From a checkpoint of a small contrastive audio-text model: nadamw at rate 0.0014, trained on single notes of musical instruments (NSynth).
Rows from block 2 of the audio encoder of a small contrastive audio-text model, named by matrix and row number. Each number is 128 + 24 x the weight over its row's rms, rounded and kept within 0 to 255. All counts start at 0. Numbers have three digits each. After the name is the row's rms in percent of the matrix's.
Before each channel's rows are labels from the 100 clips, of 14976, where the channel reaches its highest value: "loudest band" is the band of the loudest frequency at the time of the peak. Only what is clearly more common there than usual is listed. The data: single notes of musical instruments (NSynth). In brackets: how many of the 100, against the usual share in percent.
# conv: width-3 conv, stride 2 (encoder.blocks.2.conv.weight, 192x160x3, each kernel summed), inputs 0-159

loudest band: 250 to 500 Hz (81 vs 15.7)
conv.25 103:123129134148131149174098118090186158101093123106090123122145126139120130106095115104121139109134183170165111125121132108113118144082120126131146087117124119129123127104108133150101088112108133128151119128082147132158123113121125129170155118122159135143091138053128139124106096096120121168091131175140164122119125136108142093118092135106136112063135123095127159130099144147105121139160103172157114116150134172122126127133123124132158083119114128165168103104130112146077125104114078

loudest band: 2000 to 4000 Hz (41 vs 8.2)
conv.27 099:076136127131157151155148145136126099086098134115144128148142115125153122176094138110131145088146156134185138098111134137120111164103179101114119080155140126133077123116131113121107135156147141128100167107066134125112138085108114099136147141132130120132101131099134139133148119136101140148125135140096163105159161148115131126106076128143114094126140107127075095151051143125143133098150114140142122172067133167139144161106155113163093125135126130120120128129125149116127126112079092

loudest band: 500 to 1000 Hz (47 vs 12.7)
conv.189 107:105114161136106140141125132134123126150110151120142088117106147094134110106124148131090141151112146119118120127122148134116086117141133085110140114143137100145087147090147136149143071084138157097137118125096129129113127097147113099120156125157141138137148149115126128105142098111110137136122071155074131133131163123084117065095112133134091137158142064061093142129123132149124107129121130130130065108164076142098132149151069119115126126144130141177136108144130139081072120125128132

loudest band: 250 to 500 Hz (86 vs 15.7)
conv.112 100:110148142138130137138123116141148105119107149114083128120129143074097129117110080108173136108137142114105136160165097100145103133097098146149133105082128105126172120127144112124090142098129098066115139088121138114143148096117138134149115098126083139154170083129095082159158143112095096130146121153110141129147116140124109121113141114075126140098106142174147101115155150115080139081130112129110134090139140061111126108150121146141178127121114125144146122077117108145097089136131135

loudest band: 500 to 1000 Hz (59 vs 12.7)
conv.143 096:112112154075112114104132097133139136132112169112086137116103120095089106106125118160173140131143152115144163163140097075092102101144103126135103130155117117122133177127127107106107163139145091080134176105118136108108106126090162121137119091099104118169171160136117115174123132127089129148108173118159147132138107121081129143141142140078143155134142139126125129153182143140124138115125103158112151101124154126100120130119115132171189133112104116182141167127131104132122119156118143

loudest band: 4000 to 8000 Hz (47 vs 2.4); 2000 to 4000 Hz (33 vs 8.2)
conv.63 102:124129111146140138152165105144124141142106129140146139126144105130145155121092130123121140043120159105151115116117151145134141155097161133056147106164137123140130090164073128145119122159131112127091094090096144114107120106129145098128151165112128119108119094095121112144119116123113149137117150118086181079156151101150132128130081138119129141115131091116112111121062130124127123092123118131151133160135122138124116176108145125135083114138128132146135060141169169166149113150166131

loudest band: 250 to 500 Hz (41 vs 15.7)
conv.26 100:097124151131126125129132151140125104130136141144124063129187107085109138126130117105143087141135133125113138145152139131151081139128120144113140142097134134135107111122141171136106104104124123141148113145153149161173110144144163114160132139128135141103094140127084100162139126125130114130177076115180106142105098140128124116129137143117148110113100134100157103169162137142093091078137129094158103084157051111094128107137123156146114073133123131125131151087129138096101067148128151

loudest band: 500 to 1000 Hz (56 vs 12.7)
conv.105 101:139087123135133136163121140094139165135118130134146135129121122179173126122149155137115136118106123153138086082098148118102142160107158127085130115096161103127113101124095117135149121128100170135126070112156136127146105109114123117136131142135172122146120094107137185141126121136178095171120118154101126152114149129122166154138119111185121086119128132099122143114031119087175131132155143131155137124131135132152162118109141120103103132117144150121128062164120123113143145130116088

loudest band: 250 to 500 Hz (54 vs 15.7)
conv.148 105:106108088109126112156079135109115106085135147128114144137149108126114110096088119121141120120138089121116129155163131118128137168103145143133124133119151127091140090126128103119112141091125166107110131107113115037097099103163172119129128107088123142158151131151092116143196111140143117155155106145128131155124110054088141135129164114083133127124132087148145108101135118159152146153147164127127137121119160150110190122131139140117128150100108141149133162128099137133124140114071114

loudest band: 250 to 500 Hz (56 vs 15.7)
conv.58 094:153120116154125141117151145145140132136167136121110135142155093099135162111122108097151107132139119118138099124138133106182150136181114143136160143115122092134128106126142118108119100128122100175168098133137113119156119176126165125110118131137099146126099092117142100131105156141118135144154108097190114104108102139141068110118158149117133137121099147118173150149130146120079108128096136108163130080182101096130120105152104151092092091130133180098134129081105099159104088154146157

loudest band: 250 to 500 Hz (39 vs 15.7)
conv.29 098:128152083157155150139145138154084122140162146120146164147163109139159194134134102123139109156091107096121084104121130153135163161159139146104157135164113134131141095166088118090133139127081131160128117096122086102121107141141149115104114128108103167113135098126147133121137124131151155131151125082129098101109131120156100126100146117117129162142146128137164125120046123148136146143117170096159127167135144155141137126113122149084092159127117117120095108120103138160127159138130186

loudest band: 500 to 1000 Hz (62 vs 12.7)
conv.95 100:122141122098096119116098109086157109121082123106126098139088126113113108126127149143115170125112133158137105112062129093114106093156147141175119150136103125133101136073148130123145153126157130084134154173103174144124144187128083120098117121109108099139135143102151122131128160174103112123082142135133144117106128125110118116133138148165136126136170136128090119112145154154146117160125081139108109116125123161182123126159130117143145118095172157142121148154136065077110135124117107

loudest band: 500 to 1000 Hz (71 vs 12.7)
conv.119 103:129158127126114124123146106105115161107120114114139131150124114170159117141135145103136136106113120146157091091064125093104122157106142123119113143091134112138108099125137129117155149118113146135106132150133140148143151129120116105123088135140131095129163111093135151139135174189133067161082124140085108124118145163135135145100124099177096079115131140138138116113064153071142123133131130110146134149147133132181132091142128101122097128118202163119105092167101092128119124146132095

loudest band: 2000 to 4000 Hz (51 vs 8.2); 1000 to 2000 Hz (31 vs 10.8)
conv.109 105:115154165143150091105167139143109122118154124136144145160104091115142126132112123075139103066131126131152141093092123153131128135107146081145145095130122157127095130160162082092133151134130118156100167135106102132104167117105142121128142120136102119113106147133124119144149169117125115119087161089126079130122145101146111139127127111140140092144085138160133097132090141106106128125099128136083158148075146147083146117095132107129090123163132118117041141125082145160126121136116133

loudest band: 250 to 500 Hz (88 vs 15.7)
conv.7 098:156130151132147102137099119130105095121131124122112152101127173129115093128127108130171141119161134113123147142161107111143142104139146152183103169102108143081161127100139102141110160136142106071140135160142115139140157137154115159148148109086095136126171135163123107113146143167120110104143137180108152136176121165106111150123146107133111135115119130182137118136191124106136178109157123122097112126110164075143130098130128124138159178112127103151164127123094102116154162104101164