config = dict(
    vocab_size=37,
    embed_dim=256,
    encoder_depths=[1, 1, 2, 1],
    encoder_rnn_width=128,
    encoder_rnn_residual=True,
    text_encoder_layers=6,
    lr_schedule='wsd',
)
Rows from block 3 of the text encoder of a small contrastive audio-text model, named by matrix and row number. Rows with one number belong to one neuron. Each number is 128 + 32 x the weight over its row's rms, rounded and kept within 0 to 255. All counts start at 0. Numbers have three digits each. After the name is the row's rms in percent of the matrix's.
After each neuron's rows are labels from the 100 texts, of 14976, where the neuron reaches its highest value: "fires on" is the input token at the peak. Only what is clearly more common there than usual is listed. The data: single notes of musical instruments (NSynth).
# fc1: MLP up (text_encoder.blocks.3.mlp.fc1.weight, 1536x256), inputs 64-127
# fc2: MLP down (text_encoder.blocks.3.mlp.fc2.weight, 256x1536, transposed), outputs 64-127

fc1.105 087:117038133151101088091155181081096205086149065080204153095128139127159150195158143079133113125184106176090141215161137144153156144132087140082135106129124071110145154106099106070127135124073156
fc2.105 065:159108134131100106157078161156120123133135095113109158116134073118116098119170129127168118152162119124128199090083144121177138147158157122141145170178123104130094140007066072091150051110163165
fires on: "2"; "1"; "5"; "7"

fc1.720 126:109101136108088104127163076107124091143145138114197134143163128130111166159128171126150142087106120162132136145129102185128158027140122121088130117169139134064102127094120107101117151099170161
fc2.720 179:111187105117093124152105129114171108141122114075114094046156122166144114080119139159143099125120130073188131126108093127175147153162104108121147118110132107098110227100111090091138192134130134
fires on: " "; "c"; "5"; "1"

fc1.84 174:076122098131173099067156142151051123129083149130167160152108061082096125199108170121116199083145142155090146130146117156104085100108142123138104143151160102162120141094143164160081163176101116
fc2.84 203:134146068110123121079121170179134139134100111156140129164050089120098088141106163167087157130174172127145124127194133174103077115103140104139102134126182165168184155106175183161140137137123091
fires on: "g"; "c"; ","; "a"

fc1.755 089:077069077174141078096168114093124204136102141146172106121170082100137127181183181055138129070126096152121135160130071154142142109131128122084152185123128174113112099134105145173114165195123130
fc2.755 086:119179134140121122137091188106166114126164099127065118109139162109161176127085140147135069099103126108155171121121121099160116180123131129098113114089153105128094177099162086120149179150147085
fires on: "v"; "7"; "5"; "1"

fc1.597 090:092139124151145101097111047158077147087126145150157128112121123107130129206163081103153134114158125105152156109117093174159168110144133133106163113134130118080071110140105093127116116120102170
fc2.597 084:096153121141122155082109124117171089097114088106109080143138063126094183126136091169142097182183142116126107122127139112147100114076150099162117135115105175158150117155107065124122137184112132
fires on: "a"; "i"

fc1.65 084:089138143159153126156156104100155126189141110107099089178169145111152088173109169105123145083119147166110146116132104175101169092181111075105144114161132117126112107105173107110120098095150132
fc2.65 082:085160167148136120115211108102134107019150141110105125132163147150171142092149071134195076133155098131143196074131152086111070138135107110178123125146109119096116125154121081131143130140099131
fires on: ","; "5"; "1"; "6"

fc1.703 088:116176135138098113158172169111073087136181094115197103141158179065161164075117162129126134083116149252108165133125129166110159130129133127100120107079202137158083163111099086131155149143120102
fc2.703 089:144133143163150123162184098105091140165172167144137141139161160183124152146153194119126115112085081140172129118108084134114118105108150071073168125166081089091130156196091125152115107138172171
fires on: "1"; "o"; "0"; "g"

fc1.463 092:125133106154090120115205100128136137182159085123172119160153173085165178153151150140107129131136087121096123149092112152111186121112134080098119109112122153141142097144108124138092138107111138
fc2.463 083:161150103130103167158111088157146157143092091138173135119130103159171128073133147152120101062146124095163145053126142119108109097132107133157133160153119075183074138123064118089131109137077139
fires on: " "; "5"; "1"; "7"

fc1.140 089:075075142131126092129175142127085112151137091105159131098156092149140172151160084091169087121143085163134144107152137128107200082147107091071182132085206133123122122125151070131148178115093099
fc2.140 073:107178134115056048080125149195121148117122164115168161093121142136067066104121129147129179101180178100147113155156130136081102121105087122126124086102098107097204135148117172171134127033128114
fires on: ","; "e"; "k"; "o"

fc1.161 092:136137166179131079158144121143127161126138124099182136154141156118082111097116126095197139199150166181097182116098046154134183068182137094137117095083099154176106104164087063106122125137176127
fc2.161 079:201112103138137155155092116127154158130117101088172166112146145169151154099129092128077119148081112069081120136150148071159146133137137176118117195156143129148154105113135089086123092187098140
fires on: "i"; "a"; "o"

fc1.330 128:161104128098125166111158081143121123143137086059147145138199148170119124200165135134136113134109125112110136133147071165125172030114118093094096127137138112119101148058099113052082127108105176
fc2.330 177:102195106134092109147111117119168142152120128072103103044152120164130126097123138145147085142120138092164139143111108121168165140176131112132173133112146095123107218107110063110118201138136128
fires on: "b"; "e"; "1"; "5"

fc1.52 088:115096090156171101114189109137141179115142100135131105118172106099107147128141077091170089133135079156153166148150150108101142087130120103068141079153177171086095115101083056083122115147089169
fc2.52 077:079110102176132091165162151085172141188103136133124124130109096181105132106117194157116124154188100113127109129125070160106111092144141063094135086090158097129151126124108094118152170084108162
fires on: "y"; ","; "e"; "d"

fc1.116 127:135091182154169166117176140147129177134148144107103122102144152181145140123138117107154098147135103103101139150123122146146148049169176138168170158132190146118064099141127091095152150158150095
fc2.116 171:174154135091150109097118098112135102056159116044133161104137122129162109092136110106159116146111106035129199116155182180140126133104137141110151160198068160134084164149114080127166193190111119
fires on: "i"; "c"; "g"

fc1.221 087:073107133154130130122128137068142141129152108036174137147157134135125190121162147073151124161135104184155150120116120123100129098178124152110139152122160120141128054158108099107120113143101150
fc2.221 082:140117141184132112162137133165080086144111158108171131076200132080099147163144151092128156128128135130081157175133160099138181140114126106143180112149135078133071099107164149108090113120111132
fires on: "s"

fc1.2 090:118125103141107101088165110117148157078125131149187105145136147080139152149174183102169098112149126131139215084148095157139171125162114125092110142134138126154136110110146068162129128142141136
fc2.2 075:117125121127156111143125159120166140153079125155157141122139159165100121097123164141052154082127163058188140101150090174079103062047143092132129121065175091102128124073160132094125135171155127
fires on: "y"; "b"

fc1.33 081:117095153152157078113130156080158147167055111159197112145113135076153113143162157087110084174162095159159174158098147144146182091115171150104125097145108104062063141079087155142086104125094159
fc2.33 066:170033097177092182144114139067150132203101098124113084141146179069136175125150127176126126129167105187130105137100104130117109078077152119117090156154174098136105113137161044170087095107098148
fires on: "7"; "5"; "1"; "2"

fc1.143 099:079075176196116101155174091121113130156102150152242178072172163141083115134157150146161135133120126167073173149104115184118184079167165082125099095113130116150077133119089112092093146187126137
fc2.143 132:170134153148139117151170082137126175164112200150130134123077053125095180130147136077124125094130074154095120119076094094093147127143091174123110132156127144152139094118073096109090108115110162
fires on: "i"; "a"; "s"

fc1.511 082:100124133171161112087105150149143148153177133148155130061194125128119217163164118151137146140146085167130169117133101107098122151128062098094089118118095135087104123174124049124161117184123139
fc2.511 061:160126071130119158156125175168096142146080155128117141088072100105029122130075121125115158154132126166133109185119166121040155105117090115103147187110179114164194082114172140132149118104089153
fires on: "t"; "a"

fc1.707 113:073130094202126065145151142134036146127119119115192136092195131099153125157152160134148141080125150099108141080138127139164161092129108150094114144115163098102064145076081131084152099094111107
fc2.707 177:123137125124112120096098130106155142125084129140123070105099100149159155128118145167113127088139152011145078115181170155126119078098136095139134090095129092146126119115143129106140109149086049
fires on: "a"; ","; "i"

fc1.75 093:095144154181120101058130160138084117143152133130160062090168097138095151140117116107137132068138078165093168157143133178099162133093116095147112099161147127124103149139082088062165128082123157
fc2.75 068:163150177139113104075129156155133089123168099114077122132073086156068141097085078142150089186129120081138052150141142094172148163111128108183170150115122164120139105167114151157137146122090124
fires on: "d"; "v"; "y"

fc1.251 161:163101191133164106169126070106074139182125126165156181095162128123128123163134130164135155078084157119152140129152141114091191118197156156146152114083197103099118105105097118160078119099165088
fc2.251 195:145129113106134158140072137138099131154113119155112191065169128129099072122133104149103142113142185142132122125138133126108118145217127152134147112077154098105164102103123145160153098026164092
fires on: "l"; "h"

fc1.36 102:121149140153059137110187107096093122131149096119153129154150102129105127150189144092196132132137189173098115132107131121144158129181088092136106115054155115167099153117141105158118040110077117
fc2.36 091:109138092129121100156114100101180056123092065111094154126132135178156130131133134151133110128149142145161116112099166075086085146130125164177138129148154104105126138132133164088193077083135175
fires on: "e"; "i"; "a"; "v"

fc1.569 126:088107130155171079101151105140068127119100115099168148136117052120124094216137167087129205102134091157067170136155087146128127095126150127106121132159146093171069125124094126153110136153095171
fc2.569 177:137142065117122117093092181176148141130100121150143104159060094122114104129097153181101134144160163129150099113205116179099077114110127090130100117141168145157170175115179182175150125142127100
fires on: "5"; ","; "0"; "7"

fc1.472 085:149075139190114105163152075131132132137136149142132068115189088140136167114150179102153160156119093143207161153127144141118171092128149156117137109116187162081102123111088113138104133141118122
fc2.472 084:048152164089149135114157110118149120112127124099101143107172171161108123100091144198147071143105085094190099107111069132123076178157149087119127183105172162102185152089094095114188148186156114
fires on: "2"; "7"; "5"; "y"

fc1.129 122:079073070132162111112115127135077124156127150088169125150095089123180093179141158115143184089142130143093130135139098167106147090110150174113133106189165131135082164125142152127114163154092122
fc2.129 173:130134078117120125079131170169147137138091120156146120171043080125126103127104162167096138118166178146128110114183122164093084094096120086148103101134178169145172145106169181161136140115107099
fires on: "5"; "0"; ","; "1"

fc1.292 143:129106098172168124089133128146100118124108092109170122124114115139123104148135101089156236107125131096116152067164117206140161098133167160084081155144177072138075159148114132123153119186131119
fc2.292 172:063160076134118064103133096147141057095130078122102163108148124137165114141129127143122104116145139131172104086162143125156121181118091111128127143147124104112119142107084147145193113142166144
fires on: "e"; "t"

fc1.15 194:106094088144141074113206049092092107083172126104156127149177139130158108202176147107172134104095128147154183100182165108106110127103135108133150069148132100138066150131104145159083122125159149
fc2.15 204:112106121106148117105141093024112092095176118112105165129175169150124106151197110166147118164118141126171173138180207112108108141122176128111198103211080113149112116149129127156130104141153123
fires on: "c"; "b"

fc1.696 097:111165149149090121095203120131097136167151116121170128126190150156136138154147123110128092144116069143169192141175086141139180151152120136123079141069134152082063134147107101160055111133096097
fc2.696 075:037149110132124150084071145175136100079088136115151115119112106088084137100113114105117160195120187109095092143173169155085193114126134137129145081127114106105168129128112170173095179122081105
fires on: "t"; "v"; "o"; "l"

fc1.728 089:140130160180106152201198088107134115115156146119182097155173184143141142197134119077190105139150121203109150162104119182133143146151112132166123150092160130117065125157107165079168193195110156
fc2.728 080:150117062103082131173075122107133114162106126100126154091100135241116113094176125164142085162156096139144170090153118154111073131141117129097109147173175149120170128129088121106181031092132114
fires on: "a"; "i"; "s"

fc1.71 189:161122136162136138124166103085176141156170151144122150146170207100169167126090174124093101063095110179132120130118080129128130070129160120120153124126157098136107167093157097175114155157159162
fc2.71 207:121148147165116162134115161111172092128137131106046096193116155136143181144118155172089052120118096147153115080106134169151091113125153045141115130102165097122126139073179099116124155196129127
fires on: "0"; "h"; "1"

fc1.672 088:059052164175142089116166147084068115124115135132089080101137157122139128167137101116193139146187086157116173138153128136132150116088133133113100148164111143137100136089066093125083141129138124
fc2.672 071:129120132122204146168082146084103090158137142202114150147123124082150147143153139165105160129114134150149165116161129189107156175145147135085103115145209064087083114072157123117118185152199104
fires on: "2"; "1"; "7"; "5"

fc1.10 090:138124144134144125131180104150123090165064092103174105097201156117144106165147112080135105113087104170100165161123095160104186050152119139133084167117118130124090111129126110139112137140177175
fc2.10 089:108147132152122141106113131153092125145172146099132136142134157186118108127139112134136130241093125153141093198162152085131144123106093159176152142116142093055142117175136157179131098130095114
fires on: "o"; " "; "0"

fc1.651 127:164109120196172076135185132083132170147115137162171124102180148131142157154118142120153158124126144212119143137151066171068120110109085155105095108131121147159082088120142057103121124144127125
fc2.651 191:148054197116163108160126129086139183174134141153140124115124151154058120098129097137083121163112139128137129124122132125092093102093120072031125116105114160149157114185123119120167102103125101
fires on: "r"; ","; "b"; "k"

fc1.324 099:072085180181119083129209092106103140149119066134179156179169105101139165184161125115147100084157086133131217101107080095139167065114114100092187118110150099089113130085140078097080152146162156
fc2.324 098:100137130105168147075132183126158146146091121109118132151049122149131087158122095174077136137133133111139139131209125223131072094114120068130143094090166159169138134101171137129172153152110077
fires on: "o"; "a"; "i"

fc1.157 089:080118145126110075166230070107131135154176137121200157166096119123128144145145147129153124118092133235090111180157148123097188120110137107089151105126076121115121143130132102101148139113165112
fc2.157 084:113155137075137139131123104073156120099145126122079135120119164162094130162124113140155139155171096154183141090126112137090122103103129107139130102163070098169141057163139099152172118145121128
fires on: "s"; "i"; "o"; "a"

fc1.458 087:116069110144168135094172116123119089124118088141147134045122152129188134128212140049138140153111088161141146115095127136099181094156155119085083105134106119103111080080121070154091113092123070
fc2.458 077:110140124108116085119104154167196099099141169119099155092130151121115173135122090108067147128133137126096034110160148113070109151098127128120128170136082101150143111158159130171196127196097111
fires on: "s"

fc1.726 087:138088148173112174126153158090134120164151099097122078113201136091131142106200163059140118163176113167109130083153129138115161102095122134045133122064137155083079106155113119098053130140106097
fc2.726 077:144106127161146101062101165122138048119134138156068166096111114159131123163142124110094119163139155137092101155145160129118096173106141105170113141158090113125138112088146138118168088184081150
fires on: "7"; "1"; "a"; "i"

fc1.415 144:158100157165188113142120125110148151149130121144168174088163137147104148123122098052152154129093131238072144123107073163133109084143139116105089126114166116135098108150128087098152130157165123
fc2.415 198:151070187109143112156157121086150179185130145165139140114116142146037120110134081149088137167115164128139137121127118130085093096095117078044129118106122169155172112180123122116147100110135101
fires on: "r"; "b"; ","

fc1.517 088:161101158154112073070185158146088139108106105070160121139123105128187170196124124087191124126094090179140184139116165154095160079122108168108106106102131165083111155140069076142151171117175131
fc2.517 077:102106133163114165129099210093116091133151111119092141146139166088149093117114088151083130199090185212112189140093097128164080126184148113095178129072192132167195136124182121111141116189158151
fires on: "7"; "c"; "1"; "5"

fc1.331 116:167047160095115126158102089135084103166146107127149150123163127103192070113109082110145165090124111154078126149119130155094185152157170102118161109137145134112095144175112121160101072082092088
fc2.331 166:144140122129146121157091157133098142196169152164122205077183148111107116157104102147098154135089230146135118160117147115135136173209125138132167150086166080098164122123119151133136125055181121
fires on: "h"; "5"

fc1.173 197:138152220137135110145130104160089178155115134102255074151156109145116100098109167073145168111139137113102148134106082177093156063141151110116109146102147119166060132164147134138087099122088149
fc2.173 201:124166121132098152174075147123115172131075123121123094145153116142111090097105170095160195092172115125130127124104148122057097073112141102146045128136146043181118140147178171140118030091072127
fires on: "h"; " "; "v"

fc1.516 141:104064108116155070072222092112115131079160114084147131162136120161136127162153110092163130095098141159133165135212125120124131110095167095119125100123119136113038136114125127132061145107168143
fc2.516 197:113109136101154118123133100004126096090162136106100166129171171157128097154195107162146128134121141131164164128174207111099105130126167119123165122195077104122115119149124130162131092134161130
fires on: "t"; "a"

fc1.550 081:118099215182111101143184145055176131174109142128125137138132045093114122175159195115136166157104138211106143113187140130100143148105114152094130105125156153093126097097110105076146126205094160
fc2.550 068:093153099074122153111078187185084120099129154145146198093132074096085090137072087101138208191204163128091095149136129121114121128123126172132107155115137131128180069150147144151150069067169116
fires on: "t"; ","; "l"

fc1.480 088:098123030136098084115147152102134206124171190091177169135140122100156117160139135129163134158140106181082162127117081154162200101133077114150174134076142136088060096153113085088097106073085131
fc2.480 059:124171133141170167155119114170119129121199116123146115084162097133111084169138181151124166141185145186108142162094165086133172124125130103149090132129113085118138087144145144115190192151138143
fires on: "o"; "v"; "1"

fc1.634 100:139125108180141103161107067091046133152166087160195090083201120131135136167154137097169159122121076152123200084106121112107174124166090125153121136119139112089121086181110154149097128147145123
fc2.634 096:116144141109131165083093142083174092094096169160076068132071131140089147138129077200139155166148129092136055125078147159110140152121057097115142115092134148128173079122125124137156112114150110
fires on: "s"; "i"; "a"

fc1.408 101:107128144181134124131167084150049142127111127094204139136149120123156065108172175110151192110159111165089156121134124100150138087154107105105095133122147140132063149044092072111085101164191143
fc2.408 131:121126148170119135097151145118119124114186180113124152166167155150082149153140107109123116177066147156140131205093180076107130109141127111206143131140110103087138103170169150199042089114140166
fires on: "2"; "1"; "5"; "7"

fc1.505 143:109114169140108117089154077119066140140145125126170181112149127127140091174188151141149186134159167189135134077118086133077131110159068142087096123163150110122107142115109094106128073182161104
fc2.505 193:114110080065174138136065147140109099155127086137138138085105147137152055105132147124078142126151130116156132113186121154085108127117153141090085144147173099132142159146129130115159108161129076
fires on: "c"; "a"; "s"

fc1.462 084:143095100119108123107164106091163098114130135154125107133211090088157084158151112091145168100137122123131168176161082142090116086115150137079114100145113098125065103084108144120145153106116092
fc2.462 065:128082110179125165073101142116069096132105093177091145111101123168157111088124095101186166089157079157159125089094148100124104119148166156109118168140150141156154132102124121106161069174150080
fires on: "l"; "s"; "a"

fc1.139 113:164083176115127142138140091127075108145136091149141162110118152156136129122173107097127150125161086172086138154217124131085159142137175128082130103120169098093099140119103132133132112160104115
fc2.139 155:142159126112167132178087143139118121160117119156111176063159111143110089108127095146118143130117219143115124144123129111129133171214115164119156125087176103112195109096106133146163121031183106
fires on: "h"; "y"

fc1.475 096:154091157191138122095144125160150128171104113108153113118162108095123180158149127095138118141157195173059163161120146156135134140176102125103118100084110107139107117140130093154068116128089136
fc2.475 089:170116153131119095163141090120184149127049139112133065114132094128160173080082095064180107098131113113146060093055145089150151129145082145143142134112137142191097100146069103113175132095125180
fires on: "c"; "o"

fc1.90 096:109051152152141111164162083098116145133130057128122144096177155081160204204130142144124096105121107145094160105107110141079175089094152125086074138122148128135081163121118046144127173115114139
fc2.90 075:104146107097109104142096168116161109140117100116142124085082151087151103094132125098134062149164140082183148082087098143093043182144126112093113158179108143149186126171113097081166125087157114
fires on: "e"; "c"; "5"; "1"

fc1.554 122:104126108163142117105152130126093112152112136106128175184096108110139120201140191105114197107160126209056180158144101168120165055154126155157091088137140115120070130127161106139115126127084121
fc2.554 172:118131091114121116084127169176139127145113133126134124182057094125107102143091143177094121141167162122123113105195129188106081109104128084139118088125168158148184158113164194184129138116121097
fires on: "5"; "0"; ","; "1"

fc1.34 088:114121154185093151078156109125098135144174098177161116088137113157165118190120155087154158182112100136111164106101110123155157188132111120055159119143150132128096122140142119170138111166147176
fc2.34 071:111122131146144161118159095062123152158115110110083119078159147169132151156172132152130124115088049154207092127179127130103110116169133157181126088126126112102140078153112164212093111126116135
fires on: "1"; "7"; "o"; "2"

fc1.721 087:100088138166155108140116101140079124160129153141140099100174084053138085167182154074155130138161137200080144169135106114116128072137132154150143093145090153145071172151115105164128119139101120
fc2.721 082:049194120145102105178118142152122151151139161093115080083112121129085156144070160142105130131089114037130070152098114170143131119105083073136156128062115084094158091137129135130128162144113079
fires on: "i"; "r"; "a"; "s"

fc1.183 097:115130149160154107093175035111145145129113133132142147113150090116133175162130142167174165102107130157065120138160153093076138104134148145073190102079111126114120122112120130155152147136144124
fc2.183 084:105191095079086114179115102097207131138107146073093142125138133215093114072090117213105132114175145095181058139156158098099121129099120133120136107189137079132153142103114110150147100112069114
fires on: "i"; "s"; "a"

fc1.265 084:146125124146118084162122125124142096137175154170136115129205129110143175170177159121119143149199108153140182153150129148077190138144143109089139136164127131103135112111112092145074122089169089
fc2.265 082:107140159150141063195124102092120139153111198144144137128116143109121149129144146120087167103160170135115053148118155100040135107080092090126119084143180109109126106171120155179112137103119090
fires on: "s"; "a"; "o"

fc1.79 095:116106159146168096120166129149151117108138056083165120084159111122148181123083078098165136113174103225171117128172094210129151128143092110104136092111136170118067147103106081096137160130137151
fc2.79 082:082131046086097125139093104163165089159130122089138142093113095158114108156167118153101184163160204125123115136144119130102128105141100150125098157150197095171139150102118115108129087114076102
fires on: "v"; "1"

fc1.486 094:119107098097151084103177146167158178149168131100183107169178107097136094122114095133154047091121121155100167157156060157142195123128142152122118134113150086157111115117103116094154031152103106
fc2.486 073:089128078117084108084126135098111058096134232087086171099167159096092112164139135161089149111134124179134182161109111076139112162135119104160181106149099135071173125114165168194120106115128141
fires on: " "; "l"; "1"

fc1.758 106:183097166140112152118194112160136136143153096109171134094180116084169152194194149058137111084095107144127138163161058147110132073158087150070146114154135113121095147113122079092138107149089181
fc2.758 157:096190116120085146130145156088158121152116138057099109067132102170129117107128149141144096124138141083175109115103093117171143123154104103112155102089136114119115204103120099113129201154132135
fires on: " "; "l"; "b"; "2"

fc1.494 109:130095148199123038092195125163125132165167092123132153088178113079166131196132165127134140112142150181160184165167042106144173070134120210105153144119166150130093100170099131108121105122143167
fc2.494 143:070114012151115138164110138108140099178152117093060116110149137161130156134185119163099120164117131153140125135101146067118150162153127128169197145143153110110146130077137165120142134112134146
fires on: "l"; "r"

fc1.25 090:138101121143133108167208154126102139149166060135107130124193144114100101118151187049148123142155136200134186133060082122150191070159131104110145131143100122129042136110132122155123095144094144
fc2.25 079:159121160199075119152122167174101128120162164153111115154146127103154091068079138085132121124124169129130116127132174120107140172123159119146120113123141096156177123145145174148134066101117083
fires on: "y"; "o"; ","

fc1.693 158:129109103157178118071128126136095113138109076131190143138126069134150134131126124115135217103112156155055149112150120181120152132144111170146088168123199149131053191111118120139149126180143131
fc2.693 188:076142064128089087118131088157139063116119068104121159130177113148168112121133130134129129115183156143183115091148139131146123133107071105133116127127144073099122118096092148147179107145156148
fires on: "e"; "a"

fc1.615 120:156126118143130155130182107141129099127169129113190182128163097161130142194110195113162150118152119161150149162114106175149124043108100136112107091132173134093099145062126097042127134084157152
fc2.615 176:110173103123095123148112142109166098153123117089114086067143117167151111089131141160132085122139137077180134131102117125166153142186110095122171134104134120132130215134123080103123205134132127
fires on: " "; "c"; "5"

fc1.391 162:147118145097112112108131150120148122126107157108156158111153076127112118132157132016115124157137121100114113157132120126100181123091066087148121102139088072163107112171119111177152154127111149
fc2.391 193:072173151099130085118128128128161120123134160149145144100151107108107108111101111112125176151159154088138106122121137107134190118057077133106137079091124140145099158198136157232143165104106161
fires on: "l"; "b"; "1"

fc1.407 117:116146141164116113095170108105094118148151093114202139133140123101137089118103131115162239117098144149115202155139100114147188133199123134126151117128145158080068142137130088099084121091178145
fc2.407 164:095157150163091161080128137135102128093142179108120118142154126182089112126125160121132159179085134117146110213118183093112165089134103138186145102113086110061114103169139168200066108098139140
fires on: "0"; "1"; "5"; "c"

fc1.687 095:093102102177085023125178117102106125132110114096145102102145134120132151144121150087137152147144080094119155115094118102153141102187104095101118042120118147192115130101122074131155092161142171
fc2.687 075:122121086113132104083107168110134081134090107162052172168109099173107132167108113201103090170135156138134125135108155142097166137097111065163131095138135148160179102157200192200127135122124098
fires on: "a"; "i"; "s"

fc1.190 084:074105128157152099144163092131149153135112105107165143070147125108134170116103123096108137091127141162106107144118154150128178094153083172109105164103159183099076123119108110128157125122134161
fc2.190 069:141132092144130069107109110138147051090226093169160171146118139089140126111134095135120157137093132103165144129165157144175136171151191164113125186156076170092125138107153155112152185126166169
fires on: "2"; "7"; "1"; "5"

fc1.369 085:135109116153152135131111182162126121156129091176187122151223123082122086129196148064122132131097113141129143140138142145089117119149155145083152124124149117156063149107114085103139109139202109
fc2.369 110:154042172122160101120163124101156190157093168157160140131109108146081126107116137172121120153109138092151133137155112143089130118099109076045152126158099160146133137170112117142162108131126105
fires on: "k"; "t"; ","; "o"